Weights of a small self-supervised audio encoder (BEST-RQ).
Model: norm batchnorm, activation hardswish.
Training: adamw at rate 0.0024, 4600 steps, batches of 384.
Data: trained on acted Russian speech (Dusha), 26041 training examples.
Rows from block 12, named by matrix and row number. Each number is 500 + 50 x the weight over its row's rms, rounded and kept within 0 to 999. All counts start at 0. Numbers have three digits each. After the name is the row's rms in percent of the matrix's.
# convs0: expand pointwise conv (model.blocks.12.convs.0.weight, 800x200x1), inputs 134-199
convs0.516 117:437580564498463497459544470566439479530406517561643519511554539561480511473520572492466539533514480489534474519470547375494538511481588525502448449532480543497429489554513519575509454539471580522509
convs0.517 114:448498500535428384476543541523450468509378454502559352505596598612455457475572481523454524433601459520570509495441520534471585474491555517457475470387427556422494513387467555583527477517501522586426
convs0.518 064:533567483407483559587472435420508544453499467443433577504572510575505547422520469463479443531545520530444535410593377476539495429543570466494496510544446551407501554503521523499594534592510451569403
convs0.519 075:558551582549531529441590457557485422473523539487469533460429577430547462430532471516559522537524458510529453482467475506489523408470507520540451576506627522456549491520505451479540517431557435491558
convs0.520 124:481513453561447538450420500534603554540380532461471560468532403487574532510507621477476519560427453533484457561454430522414506454538445584563546499490506586495550559573528492479412499430502486511536
convs0.521 103:521499418526499632536441472614457609502458478493512545519477439416526467520513520435526484587482528454506458505525556487495525433512466515579550635552503497533557617592479540484508510434491565438517
convs0.522 056:469501573571457531577465479395531487499538428530435489542598462466537507469476463407487516435554551445491468458472521424543480523511494460442500580480416532466527516519525433422538417560517524477391
convs0.523 109:485555493456483456489366523519508504497456380421549548518483483549406472567537524385507456490447508505480474499501443443478471468550506519479641554501580534487502425559512412423464456428542543431494
convs0.524 052:605552460499501566547467535383545480543450510462456576479445513571548447492499432460537517416539496560432562489524378541569445556530435491403571615609493419432554577473461464523471520591519435445361
convs0.525 061:515587515497514470589459554398510545443462585602420536486573516498485517542472478449547547403538406519463484521532428524532505514604591448461538501486452465446511536473546513522441425476534460546511
convs0.526 099:477445482514404537469490558475523613490463476461518370483466488563518471530565574445490529452587442587462505559561497478441535547429490634537541571479508502537530528532577523496492524540584506455469
convs0.527 111:469490489488470521464505560544442513554446435508602510543432520543489465453485501420480391469484451611476538465455559497577467405495525464561476587497442462578566510560536476504532511632558570513458
convs0.528 091:528568552444501424571558483492425464473453537486546414461495427538573447518512589534538499508504609525564460488433520465494536535522480556507452458448536560452463481525614592484404487527487453557505
convs0.529 135:466360495485502525511629491507442558508496502503451510471540409475502499481388599615439481551457487417473519473527554521546484479502542583500555552497574429588461569472500485471427501527448517521522
convs0.530 110:488587540492509477545404462543373473511486591506541521498526494476522456516536453534487468426433589496518526544445370483451532287437543439493541483486538523491487544445583499485467542526542450559476
convs0.531 060:545544480528463464546444464446550538527510482537396530524465421487459565453414520490455403530519455486519529452575517594430565541503524450465506496533486441410485619595470467511504468617483480458411
convs0.532 138:590504486406541507528566512459514578495479472512465490523484514511408528458624503472485550540528502512421484533451498520522537568564615488507511530516369495532476487509370488482562526419480462439584
convs0.533 113:524518482547489522395472455564495480502425532580548451494455495565451456577546394431388574433512480497486504512467491471438477455387529565516474471500475473538417404617417489524488490528482528584475
convs0.534 092:499537509466525493493398525477504570529474561517447443545446574574460563464503538393434455450507453595438470546503548500430447412523390453557455450456480510516510350507521515454565474434488558529552
convs0.535 097:441446453536449505443574452488499449513544480566502537503451538449380506428409555549434477502560494420493542461447524502561546402577486483490490425407556516512529408465541487502373517482484471577540
convs0.536 106:460582421482520520489611448521518450577557395532516504480507518479433496549492483534556476530475590492579494489553564520554549502479562442536637448466503504387521573442505474556511479445509467508474
convs0.537 123:439444472534449521464511525479520452516426521523502471472526478576540487499452514498449457480518350514574530478440513572516525514542508563442484467466499445519518482592524525468440443388420552454517
convs0.538 076:544588480481414450544526426522509456467511585500506502463539464499408452458414523473516536494544476524554488497507416436544493550558464503489547526451509464534457482557452498491534440597444437537497
convs0.539 103:480503508550554585516412514486522467433571434531495658623427576432476666477432466446538420467429512504533555522586479485564500495494380408504528406505448491503580465479536485425461521442511498572514
convs0.540 137:478478374549507536440483575535503717528471496560514592541406536526427504556470485482504444522502438480488406485501531485493490435455545491481533500518423531483506534495422347495544515446438617419479
convs0.541 092:505470434533518583502490589499504622546448476556480584486404577518496470533520421480447500500434524514459516487452460562494589552387519473593399530458473565601420404502471407483511454461443441454454
convs0.542 106:464564518589501500538448505452431476499480454488537508479497517490495451456466434595558460450547452500567413489497529507473413474503409546523609507423579527420488501590494521586420473488474517486521
convs0.543 068:498495493425476495544482475442524441552500592522525518427521548472473495533424453519508461474555447493459413450489401491487545545599527488444510512567486478469446582552530590516580467497472459425483
convs0.544 062:494538509470509539627414487458411518460485460529493504481515536468472507517420537459496444407511417434493471449577359533517555409513534469433480577558441496462435585574570459457519447536451458454460
convs0.545 055:587564498470505503512368415483524462492478477484444536500466489557552474486417550486432522483512519517469451511544364516536516468524529494527591543649536498510509535517484538430550460494531424536531
convs0.546 099:524540556533504501471477550457607557512525509559541438583494634473449548447483504522508469553497356582471511528523528484521562455487493508560454413442504512552482404481485430430464474440435467482574
convs0.547 135:495508569549492494490641505546554570440526498501491468500516479429429544480623556606531602503518566554495432498534579431517611609535441542580506480505566516490485482592472466447440527505514487465522
convs0.548 091:459472551480526606569400474521448462522413396462557541559508443430597431483449425513547400462475577482583519492478416478519536359467501510480575579478552559483458616539575498540408492488528496486529
convs0.549 121:516512458548548506490521605519412529483398605566545453501546499466505503459498597487419525501481461514462474539459409480388462455459533527483443474537527548610424514469499493457498533421496580544563
convs0.550 100:547564527450465466506396463485445502520509518553547573520464482467361484428472498433508490537481494522441491530496478463523505458632527525545557484429501540455529497487534560526495447557525487518461
convs0.551 110:386578520476571445524666534531505465574455542471589411449449491380455449461425466388420490546517550462473548514552537485582478441546524479456446563572502492461495583471480589397491498572558493503493
convs0.552 109:511519544439520431544614489489517456541514574516439527446465414501481512548494557474449600532607488411498551429561538501506668460557531574524546506497445507489501641451538493462453560480477523440458
convs0.553 080:522463495531620498471459567466503484420571503540507414461446451407535503562442594539508460483522572510475499539499518488440504481547489533485444590507526529515433445439618573521506536482458477483593
convs0.554 127:499521458550487473507566444427573530485435393521510573492532551468451545502441571392495539480474466515550443507431507513645352509457462468481621432480428532526581476526493469489481471519545536607475
convs0.555 100:422454533522455513414480544495522527564496589590558462553415541507477528511583499534482537492429488517505485542448524439455517531465543548483513404497588565513496481457580543509472577413521532420611
convs0.556 087:483468510486458452519514460543463541565572542533510528506464519383603514474527461467469541573452507551514483513534528562545577404550513449494430523530587598506543499479586529485431580489500494529533
convs0.557 072:497524483438469396549666480455488413478503415395561471490619525457440467462497499455398565448552448515551565454496507542569492462499513497535454536540373539482610571532547520459531400552581504555454
convs0.558 102:509495471513432562516412435534362389519451613500598403561559527498486534461488517477547538536492498492470481570561457528543458520542513525531435531455488574523447493428497617507467520486505360535424
convs0.559 124:619560526538466478500545539557432472518541517454496385491587507441512504473553537585505561533442522487524478565501550501501590504557570522484501592461524496502511483449464522529461550534510498531577
convs0.560 127:481495466455477509522424561555452508452561458404569563491466534481434475532584528535532503423427595545522451523500445514559500559542515467488508564440506530501440494513538647464467492485530464593568
convs0.561 107:510554452515537434511553543528513490513450536514513512563449520480542468571530527488532480510470464389525451495462519499573441404431353432546546430421540598503485513505448485515507458577611485475511
convs0.562 084:474511448474539451456544544563412527526423556456562436518537449467452414564464520446544411554448466464537379470376508516506503470521466431578438594493597535507428548538494426393392429477517584551600
convs0.563 111:501483543463504541536548497472446465454546522455516473499504475517566509589530497440507531505396563490436514567468514562429504470422530456540566601502510461562455516517548501435424497625462470568570
convs0.564 099:489485524494579482541596412480540417487453500551484569481480543356481500490391517464381558471454498495473516525488487520559391403529507468536487447506554439597488445489479486503361439601527496564543
convs0.565 108:485432450518500539504445556548417439538469532498563344566543507442608481448503441499505437534419416530519490465437509542527569400556507488494510610522572557420509547502526546517493451421506490518572
convs0.566 096:457472395558396503446476545505557540459455600450454434483470433577489410502488570484448467529524512564505561462527506513516535522472534469517314531522447498477591454570502561447460532487421487559554
convs0.567 098:402423545519516522440507504508572497557450445534474516479423512394526446480537473480453586493472503440545443506544528491506564395542491638470448507517541470569447456415513587459526593432518506482506
convs0.568 098:534507566526481488525581544493388507449539418507524535586433440436467535529482528514508529472535569377482394511489537524572427446599569477521487592445493493539406510579497496478462499495577582516469
convs0.569 102:511496499382519419511498550516485418491533491443565480492517459513484408422518500477443433559479518476544504440503450468536627417627520496421464493501508545506469577528486556493522536522476483447496
convs0.570 123:492462597563488523502533413526487512473454536507441472526496473465510463515417536489483523483473568521524487565463523510397595402509488527469534424513488520514522474580551605486494555465564503523520
convs0.571 106:495487520545420496501454491484553446532496522498496421494513468430496573437538491600541496472475503572511459536552523553494581481557426553555508529521614532406646600570557525484476447462550473553522
convs0.572 074:472452578485507537513551476561504467512519603516447496490515541444478506423433454526540431562434531409466467547511505448564579428598572451515483516617508420446530543436513497513508576489576518475487
convs0.573 090:466497529562646479584499535550551490490495570504532445437541446389573513518542481513510479555500558501481467570424446591429513544543560564466482503522541536562368570484505517493502551416521438529518
convs0.574 098:545508466494524504524439484437458547539566599543474522565446563593525554456521537454463505482495583569471626558537504436525479414437421422601495500565495518468574498441540559363520501453483469581476
convs0.575 120:482466495395394532494457502491457540503541518454437517474421469544491450547499391491392524475430463476512508544472413439515508317473497534539517530455529475563470446467551464364436456417513521613533
convs0.576 129:421437522434546452533532528539572464536449459474598484521501546445492515513496519483458523534462539488600492420472469500558491467480475468536473446374537548517422452505505506468357475480592563563524
convs0.577 139:521590384450530541483493547565513639513492543527457629520559559483433523519581579534505553526470549478531452515469441462464510560499524478454481469544486522513467559583568461537472576464500512527561
convs0.578 108:374451423421593457558524479563436502517496448568428520422515455450520475532471442499459547530459621479488513472536597452483497550496572486507394467463571460492412489452450541516497537457484556473486
convs0.579 111:482525545473526507525524584469512490429532520439439541496367517392470519517546518492475505499411581519488468481510438487522510486438469550672500515485510497508489413476527442469449458456480446475534
convs0.580 121:515508444524508514455441462453590537530543516559477680540464646407406551439525518498581494522454433610483421493522531512579457503531466479535486501445570620528586370461505448554510430490540503477452
convs0.581 073:585434551497474538403504478543542560532561580476480477510415561544450556529635563598501492521438408488421424565503549465524531554565475543501517414427560615476555528441469522523469496503547449443575
convs0.582 085:349449502549489475510562412444460485497541483538512533524503479463467542468477463520496534545569491498422536525519482434535480492574448529434477413549470462453573563485528515536506503595541495412450
convs0.583 106:552585570431496396529482464541626469442538483542523539562521563521412478511527499495498563506491448441545364498440487523482475430475487479506539471489580541459502360409465486487519513529498505493441
convs0.584 067:450559420506534473533557462508452414489465502496505472506588579463518506417409481490509394545545533399484581496602435535542497488542544430536522512628421539396475536574424473469540479546460425480510
convs0.585 080:508524524557428409565537483557587505425420509414469557464602431561470527509432568522447530548477493482476509475489541441513632549522442552527508517489484438516443505565500516499572461541583515443487
convs0.586 073:534561559503405444551453464480468460514489519496442483501499469425459518559549441526528500491543518448533459540481399538509524435509489386496568443563489519470483574526539560476603482461528546559354
convs0.587 111:488469564544477499474584500465466495443486488523494529470496494436497515489488554760537496517504498426503462512517541518486521551561500510462492544573489485492462627580507526538498451486481485467559
convs0.588 113:462540510478518485434559496467490622480513507522432507499477474555426460494456573538523516523518505493445425551611541442429503513543377493587506544485461527560480543529551466514508508519515539404444
convs0.589 116:460484555527519447503571542581480466539504466457499586489548467428450516488524547531491553586456603467606510525470469526504565590582534459521461440378535537534496648420529558505446565492606516547470
convs0.590 117:483421499578410496444535478490483529513502494471540500470480467566451430485463536513490470422572465518520510472527587553564547510541458523499484589574445477521609557586495521556588424531473511439464
convs0.591 125:463524528475396471504628352452439462540534460496459540481490416520443507503498551554501514550503572433531488479579472440503504547561474534485472470464527504532532672506500496483459523569531570483481
convs0.592 070:519558480481421554482534534539501501512405493503483535585524498576471575522547508564461505451501470490457451446519493483531505575538518570545535533536506443484525545677466454513473445513467443399552
convs0.593 081:520374625468546527511495534483454473488650502495482454554498540493594474433440497545528496431544605382544556454542467485433506410498536422552464612520535479517502526527573464462447498500486409503516
convs0.594 091:448489486514563497502578345471466405526531577510512498531516469514488489405338436525477513562553530435466488504535586525503505476463466506464530462525508473453529532444553591544523547503555464531480
convs0.595 097:472496584512582488475440516555506504521516571569524504486531455558558456476461484589514471510511591414521459525473473511487579397500486473414541417477454517568504519460548583426477531473454514532486
convs0.596 112:506429534505514448498500489508546524488603548480475544501505532430541624410570508517508490536429483498460421530525522525516519389532494530454592492590518570454617524500521438408515544489587479526557
convs0.597 118:417524505569425518448473498583506501512388486555493545544464483466490516576488474472481464455442403421516420545492636475463480515480461581541486505473518534513516558581538440515459488481571550525597
convs0.598 052:494497549569536484455514566484522516441489527530433464441592387539544564512465550524579490482518427550497560519560382444564541558500553445452550488471507472465559473586528435476586398551464445504502
convs0.599 131:499513540496473510523409513528460551566363478512436511441509418503535468574500496499464468586452571461534527564449389470487594381460494522559578504474548626422442476437507557473427581469527531492459
convs0.600 102:458465486501477481554556411425531525454577452513435624489428561426431479414425494592488511561438521548472464524576530435489500524552423495503502493544477513427542528486509507469489482499523533520583
convs0.601 060:452550631552460556477415444385475545529514464514428628414534397490498543477461495565485476510536439496497530446546372526514525571496486515528527489609463544444467592552498532508504439488497441448490
convs0.602 075:585508521507490569568504453490454532436503554506518536426496482467514552536416604446500450479462538523520488488538482516450488375572469529566490525586585531460525575496485531558458545430479471550513
convs0.603 102:440422566570663580531436549482487533492461452560522453535479548513566508558572423478508569493456492571466540464501526515572520492453483562556482436501533584444466407461477469503509443452472527541499
convs0.604 057:459491555512509510523464429396513520479542455473475564518577469561525471441486426485458501498548461525445458454476379507510478504541527495456487543501476493419465554581541458426539444560551479473525
convs0.605 107:519535526458538571511480512519481522551538554554474528509528476484469459531469503478466564613458543458416532525436474487517486510493543517451490448502510498626417525427437515482467529522513512507519
convs0.606 064:558538495526418526513479640427479544454503463420458432497505522508399548419433577423465477496476441599433493511517450476552479532478512542507488507513436575515482433578451492493530510540520392488489
convs0.607 109:515595567411569438590400515543507446527500545485583527532507505520475491428542514450444424564439500574442476502435545463492551471573490478526528461503492543436519451566496555475451551520517511473475
convs0.608 094:537490577545489510537631350437317428488494597510482439403469505519524446485424499569475526506514448450431522489497581566580477519490549488561441521486527429582510572519457482503568476574487456514510
convs0.609 127:487450521501426494450499532532473496536440442520533446470472520558394470556608471517451504542476515478501440491492567444500611482560533574482466454459585464448455434547506500476530508350492551393523
convs0.610 101:359443548498459479465408514454395552599515510548503472588397444455499450518481529540391435447451491533439573476483428441447591463515490505493493424508486560568483531405579477523533520461537509419519
convs0.611 104:545481583495398462497594520512479510522523579509515450463457484498491476524421618586501513554576470411482385419476400488492517484491572548493453549556504453538487517571478474484470535570508547452515
convs0.612 125:522517526494489536473344438408543427409542553474423423544494496554559482449474468550601523516534502581519592510435504593443576539563520544445503420546433484429529523467530546518580533460474428552533
convs0.613 119:566544439437544484494549564513542564465485533525467390478467522516525517530586510411496546436450468487555494459501473501477445582502515434576393532481492471589452360397437405445487478440439497456572
convs0.614 124:516467581466508525429468490420627567481493512530475552510528576471442471454499489564526526532467486498520487487535465497584501498519458591509501393492470488564511490526433468451413518503449563456450
convs0.615 083:449436553439437484439505490509483545477596572567491452565464462508431427516407528526461441520532545481485555456596475443545566432585572498471547513509456548544497530458544587506509552525483542410478
convs0.616 059:445542531397454470588494409427554474444631489516470522497532529530416551523395434387455545458524375476468512431557508574490379553513453498443554515543446455535467553561564503431515503544449453510521
convs0.617 055:575547533417477535521410424446473483534516538535454528444483438559567471407395462444454485504552425518487522484518373459529439438564514454459513510587498432458502526590502478499528530634489481509464
convs0.618 126:481574458558527560529472490516540443501369548585561492455487464520517513617556465470521511514477453535467458575472514513447532505481486594537435519496581590492444491563459477532509455395448486486596
convs0.619 096:583515421420584561511488524620468478491545533525458549511423532601539491536547432476535457502431593439495562517539491399515424520415514423605521472509487452551539523508480513453491456507582496535504
convs0.620 062:459539466497438523487443471416447535522554476447405531495577516512568580515467573523516506520564498523518537468539381488577435487567427533423597509579459485483478573477504471498490532597497499534378
convs0.621 062:579510441558535460548437492511568474499489511530468569549552463560505512405430552446532477448543457525486546411511399423470420399567458551514504526497482504456526593504550532414440421593518510542487
convs0.622 098:461501530515616441489580526515529440491575451474433460484426519533479500479484460421448619500460492552510611541583580400345507573484475498492496413565590466547490404383532469524520577495463459477501
convs0.623 124:501542560433419484488487552440525475536477454523600556571486515480392481402570539513530453527528418543424439504424409504574496434483522537551471471457395548474564506582462444480523519494566533552460
convs0.624 063:475566453535428382564461513457548466443458513440469616463521514615508472527533440465492514490586528486487449502589490434475442524476532542430576423525502476523544583512494479489554446593437503489445
convs0.625 117:524550553518601572530569519506413503413514479519506592486533529420411542414440560527477561508479689419515443512524485470506502530552462481474521495561467490465474499488494585452496449446447496492452
convs0.626 111:482417529488601482514554589522517528457613566509514405552541475479549439482402535594552549400489510473461491507428592465484543525437479589467492447531568573538427446548526466511466478556456511516524
convs0.627 102:495378517459411526546409436484419489480544523474439574540372503533520473449539531521479442562410499499491511517524514544546391518472438531509533534530521496532582544453597524398562508509613443552531
convs0.628 109:360500493503616479481542471496507483549478454541502459461570578461474470419443500560439535548502541541525465497527520510548485596542519519513449365392524499523489478398522543486381504455492465579551
convs0.629 090:537458510448435526552430476534361490529441486464587503455443447470586459513502578504559390506411518503510531486519466551567583542534510494469542614436493524537544633525508559555474506535543488411467
convs0.630 126:492503500542397478402491499481520536471577532498466509496520530589444479544479498589502545485612546394516466501575501471510526479498467478550474488362484440528496489537467540439503546518476494494334
convs0.631 063:477552445578481408510547588522581545494492579510447535397546558449496554493584477456418523537461460471373462521490545458483568512537501491545453575585483525498425483518405488533531466481577535515535
convs0.632 057:595489457458475409529473487528526515500514478408472443432518488567438466470444487460564496475449532476521506416504480517478587548557499559546561547591457479522517616618485519523481545534473502544430
convs0.633 122:619569574454498564524603561473480537485482467553484481541509507452486530435581541580473629477474481489467424547432588549491567456487534467529500507449529552591524353472432484496491515470527499524572
convs0.634 136:519557480467481458498589526551470540487579551458490479548543505539424507580461444514467522539541530441467426510516477446491382363463460378505580548491508443525451468595502456482500528486505568469545
convs0.635 064:486534529520517463552504503507529492506464530428424494543500514530439514513479428540492465470455460441488552511579468577418435524532491427424457489503455405433518556549498486469612477529490443546388
convs0.636 113:560444518554477574468480534497466555482415436454588476562496451502440457478517567521594369486524451460548440486431503514638410479529480407560509620434487504482582449551440474520492490501432512469497
convs0.637 108:430490623535409494478432533469476455537505527482540474542428479424574459547522458553544473462553445512519475490502474528442564399490422516546473474609523562454479557505578459512542482459595585501449
convs0.638 092:506481510522550474534504470438524545443460401402516564462513386468545493514560531451499577529489529482550499499443506484489563471571467484468511530518451450566532641524489519487511516474560553469488
convs0.639 102:523436475390482504555387409480406435567520479518524583418475405519581468498488509551494476571433546538507564460497420487593544504504535508503564544399485549549502509468450598437415480566543442485449
convs0.640 138:463536505530484473525579516494482536499468434497467507473486565485483553425420496507437495554466470559492496526556585501472479413439321503617508523516515545613474415540464472471471458477463508559458
convs0.641 059:505536598520520423474501518456433459476523498460412522567510510471578520518499531496516431471561527496485455506507432470527538448460582546457549611518393464529420589489458449426612517554480436530435
convs0.642 119:535479588568493618495505463445586486427463589487544451591487457543521481548506610474558557479464458556480550469503510479436557490500464557566523598620426496517485531495539461475468483543477489487511
convs0.643 074:530521465479457608523494519570503548550498518560590502488467471410497528519575519513498575618477527448455463530509601548504511520541504553504486499432587520538509404459467529552489582486470494471531
convs0.644 061:495442563407446551601415537463494573467569420482480475474534402621542457444442528510471535404555492482483477490580455561540448507563483521515451529611463504490469534529508556499503468490554398543453
convs0.645 100:522550472532565487519464472568488538490515476585469571460489510427409477529424550441380488584447547520489422565433417525504444535547520518511483493480524512583440414418474539494391498466481528538496
convs0.646 100:481497596404454416529603512520510561535449509523471408581539520490483485491508567462416558473433493551537512523492456482495418421473484499515484538464440526599450458484429476504496489503593506544481
convs0.647 053:537508517447480505519494511476551473490460508441492513526535554571417555504407448432546541519517461556426419493471567468535515459445555435441530536529431435512490585524549502418567423589551504522506
convs0.648 132:504478569536323474464474557443532532519432546445574513500467489552460458495563557519504439502519449453445479510511527435539498506483428633522513517423569477532519534617468397455507520559494468394479
convs0.649 112:475571459544527525491501531511422519489563515468459562479551487434434451505445509586498491521524591391480462463540491429521611441523463416459512553566511464459513601527490471545525486489502466505505
convs0.650 061:494582552527503488573565479470484424489431524562424433448533483569481514499411574461506360509493473458457531511566504494474438475533475476425469568590517456424530538584512508559466492591503476571467
convs0.651 092:462500504424480462520544624491537532501473500502537450455529515565499498567487509492508511429463480661418476500469547502465542549481447469487482556480524447536520465595573538539544435516492523487491
convs0.652 095:493549492463545445527572486541517459519480551528478499391495525375536524503465523507425566603424526494470486484418465544508524502438519515511471476452558503657484485451513534454338574567525508485556
convs0.653 112:467510528480448541556463546488579446492458541509468519453516513487482475459585455600497502450467483510420471531531555519515542474548501490467491461496514479484531468432489543488584471433463450485456
convs0.654 100:470546509571544543464482602508551493497482322506523585560587617526477536418526461576556495513443490480580487541418575607496488498537501435574542477452489538421546474483434502569466526396481451540529
convs0.655 060:496553496454457471496499526372437547437495477542461478511517502504526455491479505510518418418510500462500486467503470483468498497533526518514549529513470456413548591595487463436577426615459414571432
convs0.656 076:600538596432514490515445430545501570482487541528470620470517516464527475520535527519491557464487477472482508528472567468506500452502539520459520487520532500532535577500505572462468519359486538545569
convs0.657 059:460556550521429446523429469479529450489451580440432553470562487523464499503430465487553527494521481522537505517482380551470494449574552499512490600510484444435553608545532481423473494527467524494375
convs0.658 096:566499413437477443551586587439445526459442488473494459361540515457486548468458510516475644602449602501434525515528462551498463430499450561552519548375512530515544407437412552531392410507478506499520
convs0.659 116:593551554513419530475472408539493421511523514460548482472533553454457514511516475587462595455471573563507491483431444567424508499480516577607436497482517566430505466432497468495406500521518377558508
convs0.660 112:390427513512573484502551458479436485460627462477433463524419568464533549502495362482455541519531487510471491431578488477469527546544529484463466419514452482477503527396531504499580478407450511473473
convs0.661 057:433585542426548490499433468465470529458528536535505496426513523527523555507413542454421503525454464460525504530556528452515498482495509533527601572503470424480456622496459458431561524571471532539517
convs0.662 056:535577517439512523563429501477469574551501560433475520504491476597509466444536488413541460470566517555517466478589437518545484499528571548459530527513378467526533516579464459547524552578456466504377
convs0.663 097:522450548575530577503417533497432540551518613517540491553463378497569403547447505539526432482501558355476546432501472506509515477496492571573489583531536455510463572505504478480445479471489523455460
convs0.664 101:543550519500497570468527440510447457439575389567534554507423541466541512588455484557562493489550490445553442511445553458484529459404462488509565435554487492473547454532511443568539459510498528548513
convs0.665 066:537490439588532477562539503485593439520534525508465554510506447453510432503525538466527511459553496485440470479479527539539537515541522503414541504616469487515559474524482478577520443496516490507508
convs0.666 122:501553464480532523504436545549484503500483524482502455522459494498552498573393497508465392453410548554523549536453448543480504399388462408599465496430574543509485439497510499420405507480516521642503
convs0.667 117:522557433515446502500405466424507476507572518436517575512487581452414555473511512457549571544447497526474519543517551557567418444556448414517638485494466501440581461456514493549453476518500529491551
convs0.668 081:619525493588516617485318462437455434523598530570561526594484623445504528440421395517564471486498539440545430533510447528503459428447481530391522526551503494440480507451497551571505533581492463517433
convs0.669 062:554614454465444470534516444430522536543438459469503487504502483485483523489565398415534548524507439558500437568540517556410403565394442531483560566548458424524479439483447505472475410486470518480501
convs0.670 102:474475493533446493554595538545473515485441376422502508532490432508433561557492555468465349470494458476502469556483635449620551473589513519604486600513542560537507505628513492451486522465493561465593
convs0.671 107:533568487462485500495591596494444556499517465449650530551386480470473532505468531470524533532517530441446395524547458442518510528488472424580580516546487485548461563554488465451460464492510477471483
convs0.672 109:471528441506385496474464438523607536504427466476463656465549506466442506575494489445475473547506523459518514515497468523504341548535485514486539462590480455470514546549483539484554533487537531513522
convs0.673 098:532497522538465499479530460487391400501539522532496375559554506465518540401479520485443527494559464462537599509478555529526467622596557546415436449523545445498546605481460592441552487522508516570527
convs0.674 056:584580512459566519479405490500504443511516405497548518473573462446515469481492447409542531504519434568457427539514550490488434435452454535501546515539484413547570498501518463580529494494445550446482
convs0.675 105:575468513414624534471510405518347502528492597614518480532513478461497433447565478611495544501520518445474452550472491461469549518547553525429484533559477407510446607523522532475537531580487497493506
convs0.676 097:491514402416567562561417541499441556536402439514521593525563517451491541492519521451395487526389528526501471528399486477506508431584573503457519566551483481534442477461504500455465475444536520460511
convs0.677 068:572464520538498541450511509526462554548526484465442470617483499435456522503470589466555501541511505531474522474481556497509461490497434482585539598438521464571430457471479512416468465400525530586523
convs0.678 056:430527546562499550504404575458533494575481511579453500447466533587572447396484507458550542542510427470477451437578429538422582464521463556502452564576403510437511522538458452467597513465473510532501
convs0.679 058:549554490499481481550436437489442487472482505514395621424598408572565473527431539508441477501536480450489443499603386498555436473550496510524559562584489486419528543528565499517580419515505548555481
convs0.680 138:457543449532629525492530498596528465524532550501412466461505534455606494527513412445492591528388536509507510559536578446412565512460518467490456458543673504452453511392482494524467490433453420516541
convs0.681 098:478400529527450545447528542433541499498541474512463597465471534527394509452532493559476499462519577509506499554555516436610504512521397525528474487536379488459587487514571606510548524577497470532471
convs0.682 125:483470461482508487441428544592473563566432493506503404557541492498455428587500462500492361442463536486536464505445486494497606334390491423524481528491450490460521543529493495469450497501579547600447
convs0.683 056:585507528543484524590551557453461445539561594435533480444604466570500511543434475467547509494506500421521503467484377486594485501498515475418469455502460552455486500510466455503564512553439460448415
convs0.684 142:522452473456568519502557497460510572514553424534474434511473467548509525538461488470463618554443447564458545515538547510468564429519498531589581561465464595541498470506446485444413463491488557482493
convs0.685 114:500427505562499474514513514555687563452447541507546533521537507438580572516441546461639538526532452475559446517547487539607478527476424506520474535555537483497552435543475475497473507458449480435504
convs0.686 063:467488514479467483549440527462497517444528473453535516532578487498445497490521475401516405457564530526437486510577451559484447475536533511469603575576449451412573572480461500402472467572472416587410
convs0.687 054:566613539458432525481498476515458558550504515494393517473544487611515546459428479452439397485524515429545567446565488566445460456510502467480487512531371515395535612488496447474534446560459471544430
convs0.688 101:471443541476516493462393480520496539553482526487595497540480465502594398547445411521506497509443540401487466481477447497417469441403487462508511412520532504583387452448550562448467540481523530468422
convs0.689 122:581525553495511498479474412533525489529483550522591528466553474472529478565537489502511561556499467455462413496480418542443526558508482577418493480531576480567453538472474522509459556499550486345512
convs0.690 093:488466519378408468565500505490418550573466460455549417456402519495551427441523446464524449485546432488490518493594507512530575565440473476588530498505455536432568598500477518498580537536501541440437
convs0.691 119:510452519523548499555425458495406465438544575511473525504541525403490511413472527566496513505565522571512476473496493531505517427592490569451475430512536533450548395480505719556493517401479463459480
convs0.692 060:519494562457451451552434509484458397551519487532442533411574431611501480387434552525439476444558511521518536514496356535472523537609525523524549581487461424522552524574457544436538485511488428574425
convs0.693 105:488449536535422487425505534471386534420514412543520512513442473540463522516554554573591499513487481439573474546490578432446552619534517518512512544527512444493480528528503420600594504474455551416599
convs0.694 113:536489548442580491522512423558403456547507542580481538465595472478501427574433497595536511524527491422434494461413418503432415501419527549445482452461516476568439525411473549499517534548491535524427
convs0.695 098:466442521475494501578440570461541537506534499518469552501521502450610562513435479475501521526477524491510556526541502564492423509570510555476547477530463519485497506415564543526557526486548446505505
convs0.696 134:448445428574510495506454501424573440499476565526532568497459508443521514519456546527524506553438442536432452484464542555525424468530514543510588555510578494622478493448522455529357447530447525450574
convs0.697 052:584466436509445467462492485510452470519412554447458577507589542496559582417520490542491492458499490431556452512561491483563487489579566544479514520481394441469440520515554413473452458486538436499504
convs0.698 130:568559468450565538532501473515526520530537508513542516554508490446439502534482493501528525512495667440529453492457471491495477445459521433480576503524476511543568532467490509432518484495574478590504
convs0.699 054:444452514452445530554449469400450505480432410551420599477519520585434436475423436468503533430449431571477514414533457567576433403512560495426501541504483565534465477504553505451495457568462432514552
convs0.700 084:397482461475556467548442534496389536552455461469517472545482440555583461525452478482589405530504542419528522492496511543567552477501513447445582460519413426414521607451494512573536520548447493452438
convs0.701 060:464535375507444546569542451500494413443504465494486418504569534541500545476515570507482527430477545518466490496568471501568517491479543408548470520536510406419580483521480436492554481541529555570508
convs0.702 120:459585527418480444575459508527560438477527551451510446443539455502539459530521436435539555472535567489505594448525403455540488598533572521448409516534515564449435549494475565456501520540469476462481
convs0.703 103:558500436518423553497502519555533537522544400501484581537471458606484529497517529441502442485558476521540425542523525468478445599552518474530631558510526438444565468679500393471564451508523507506521
convs0.704 132:444439499504420522498483486589569464558374471509589474519464504529578487620599488458478465524469443488474524542523550487504564463446436491587581498419639536453480495489579552499415528497516470588501
convs0.705 117:430537563500476429430556546535493554533430501469538535522489430539371494507508590484476466534503557542450457509469524415565557418591452532480577520538488533472510431502521465411501508476503536381469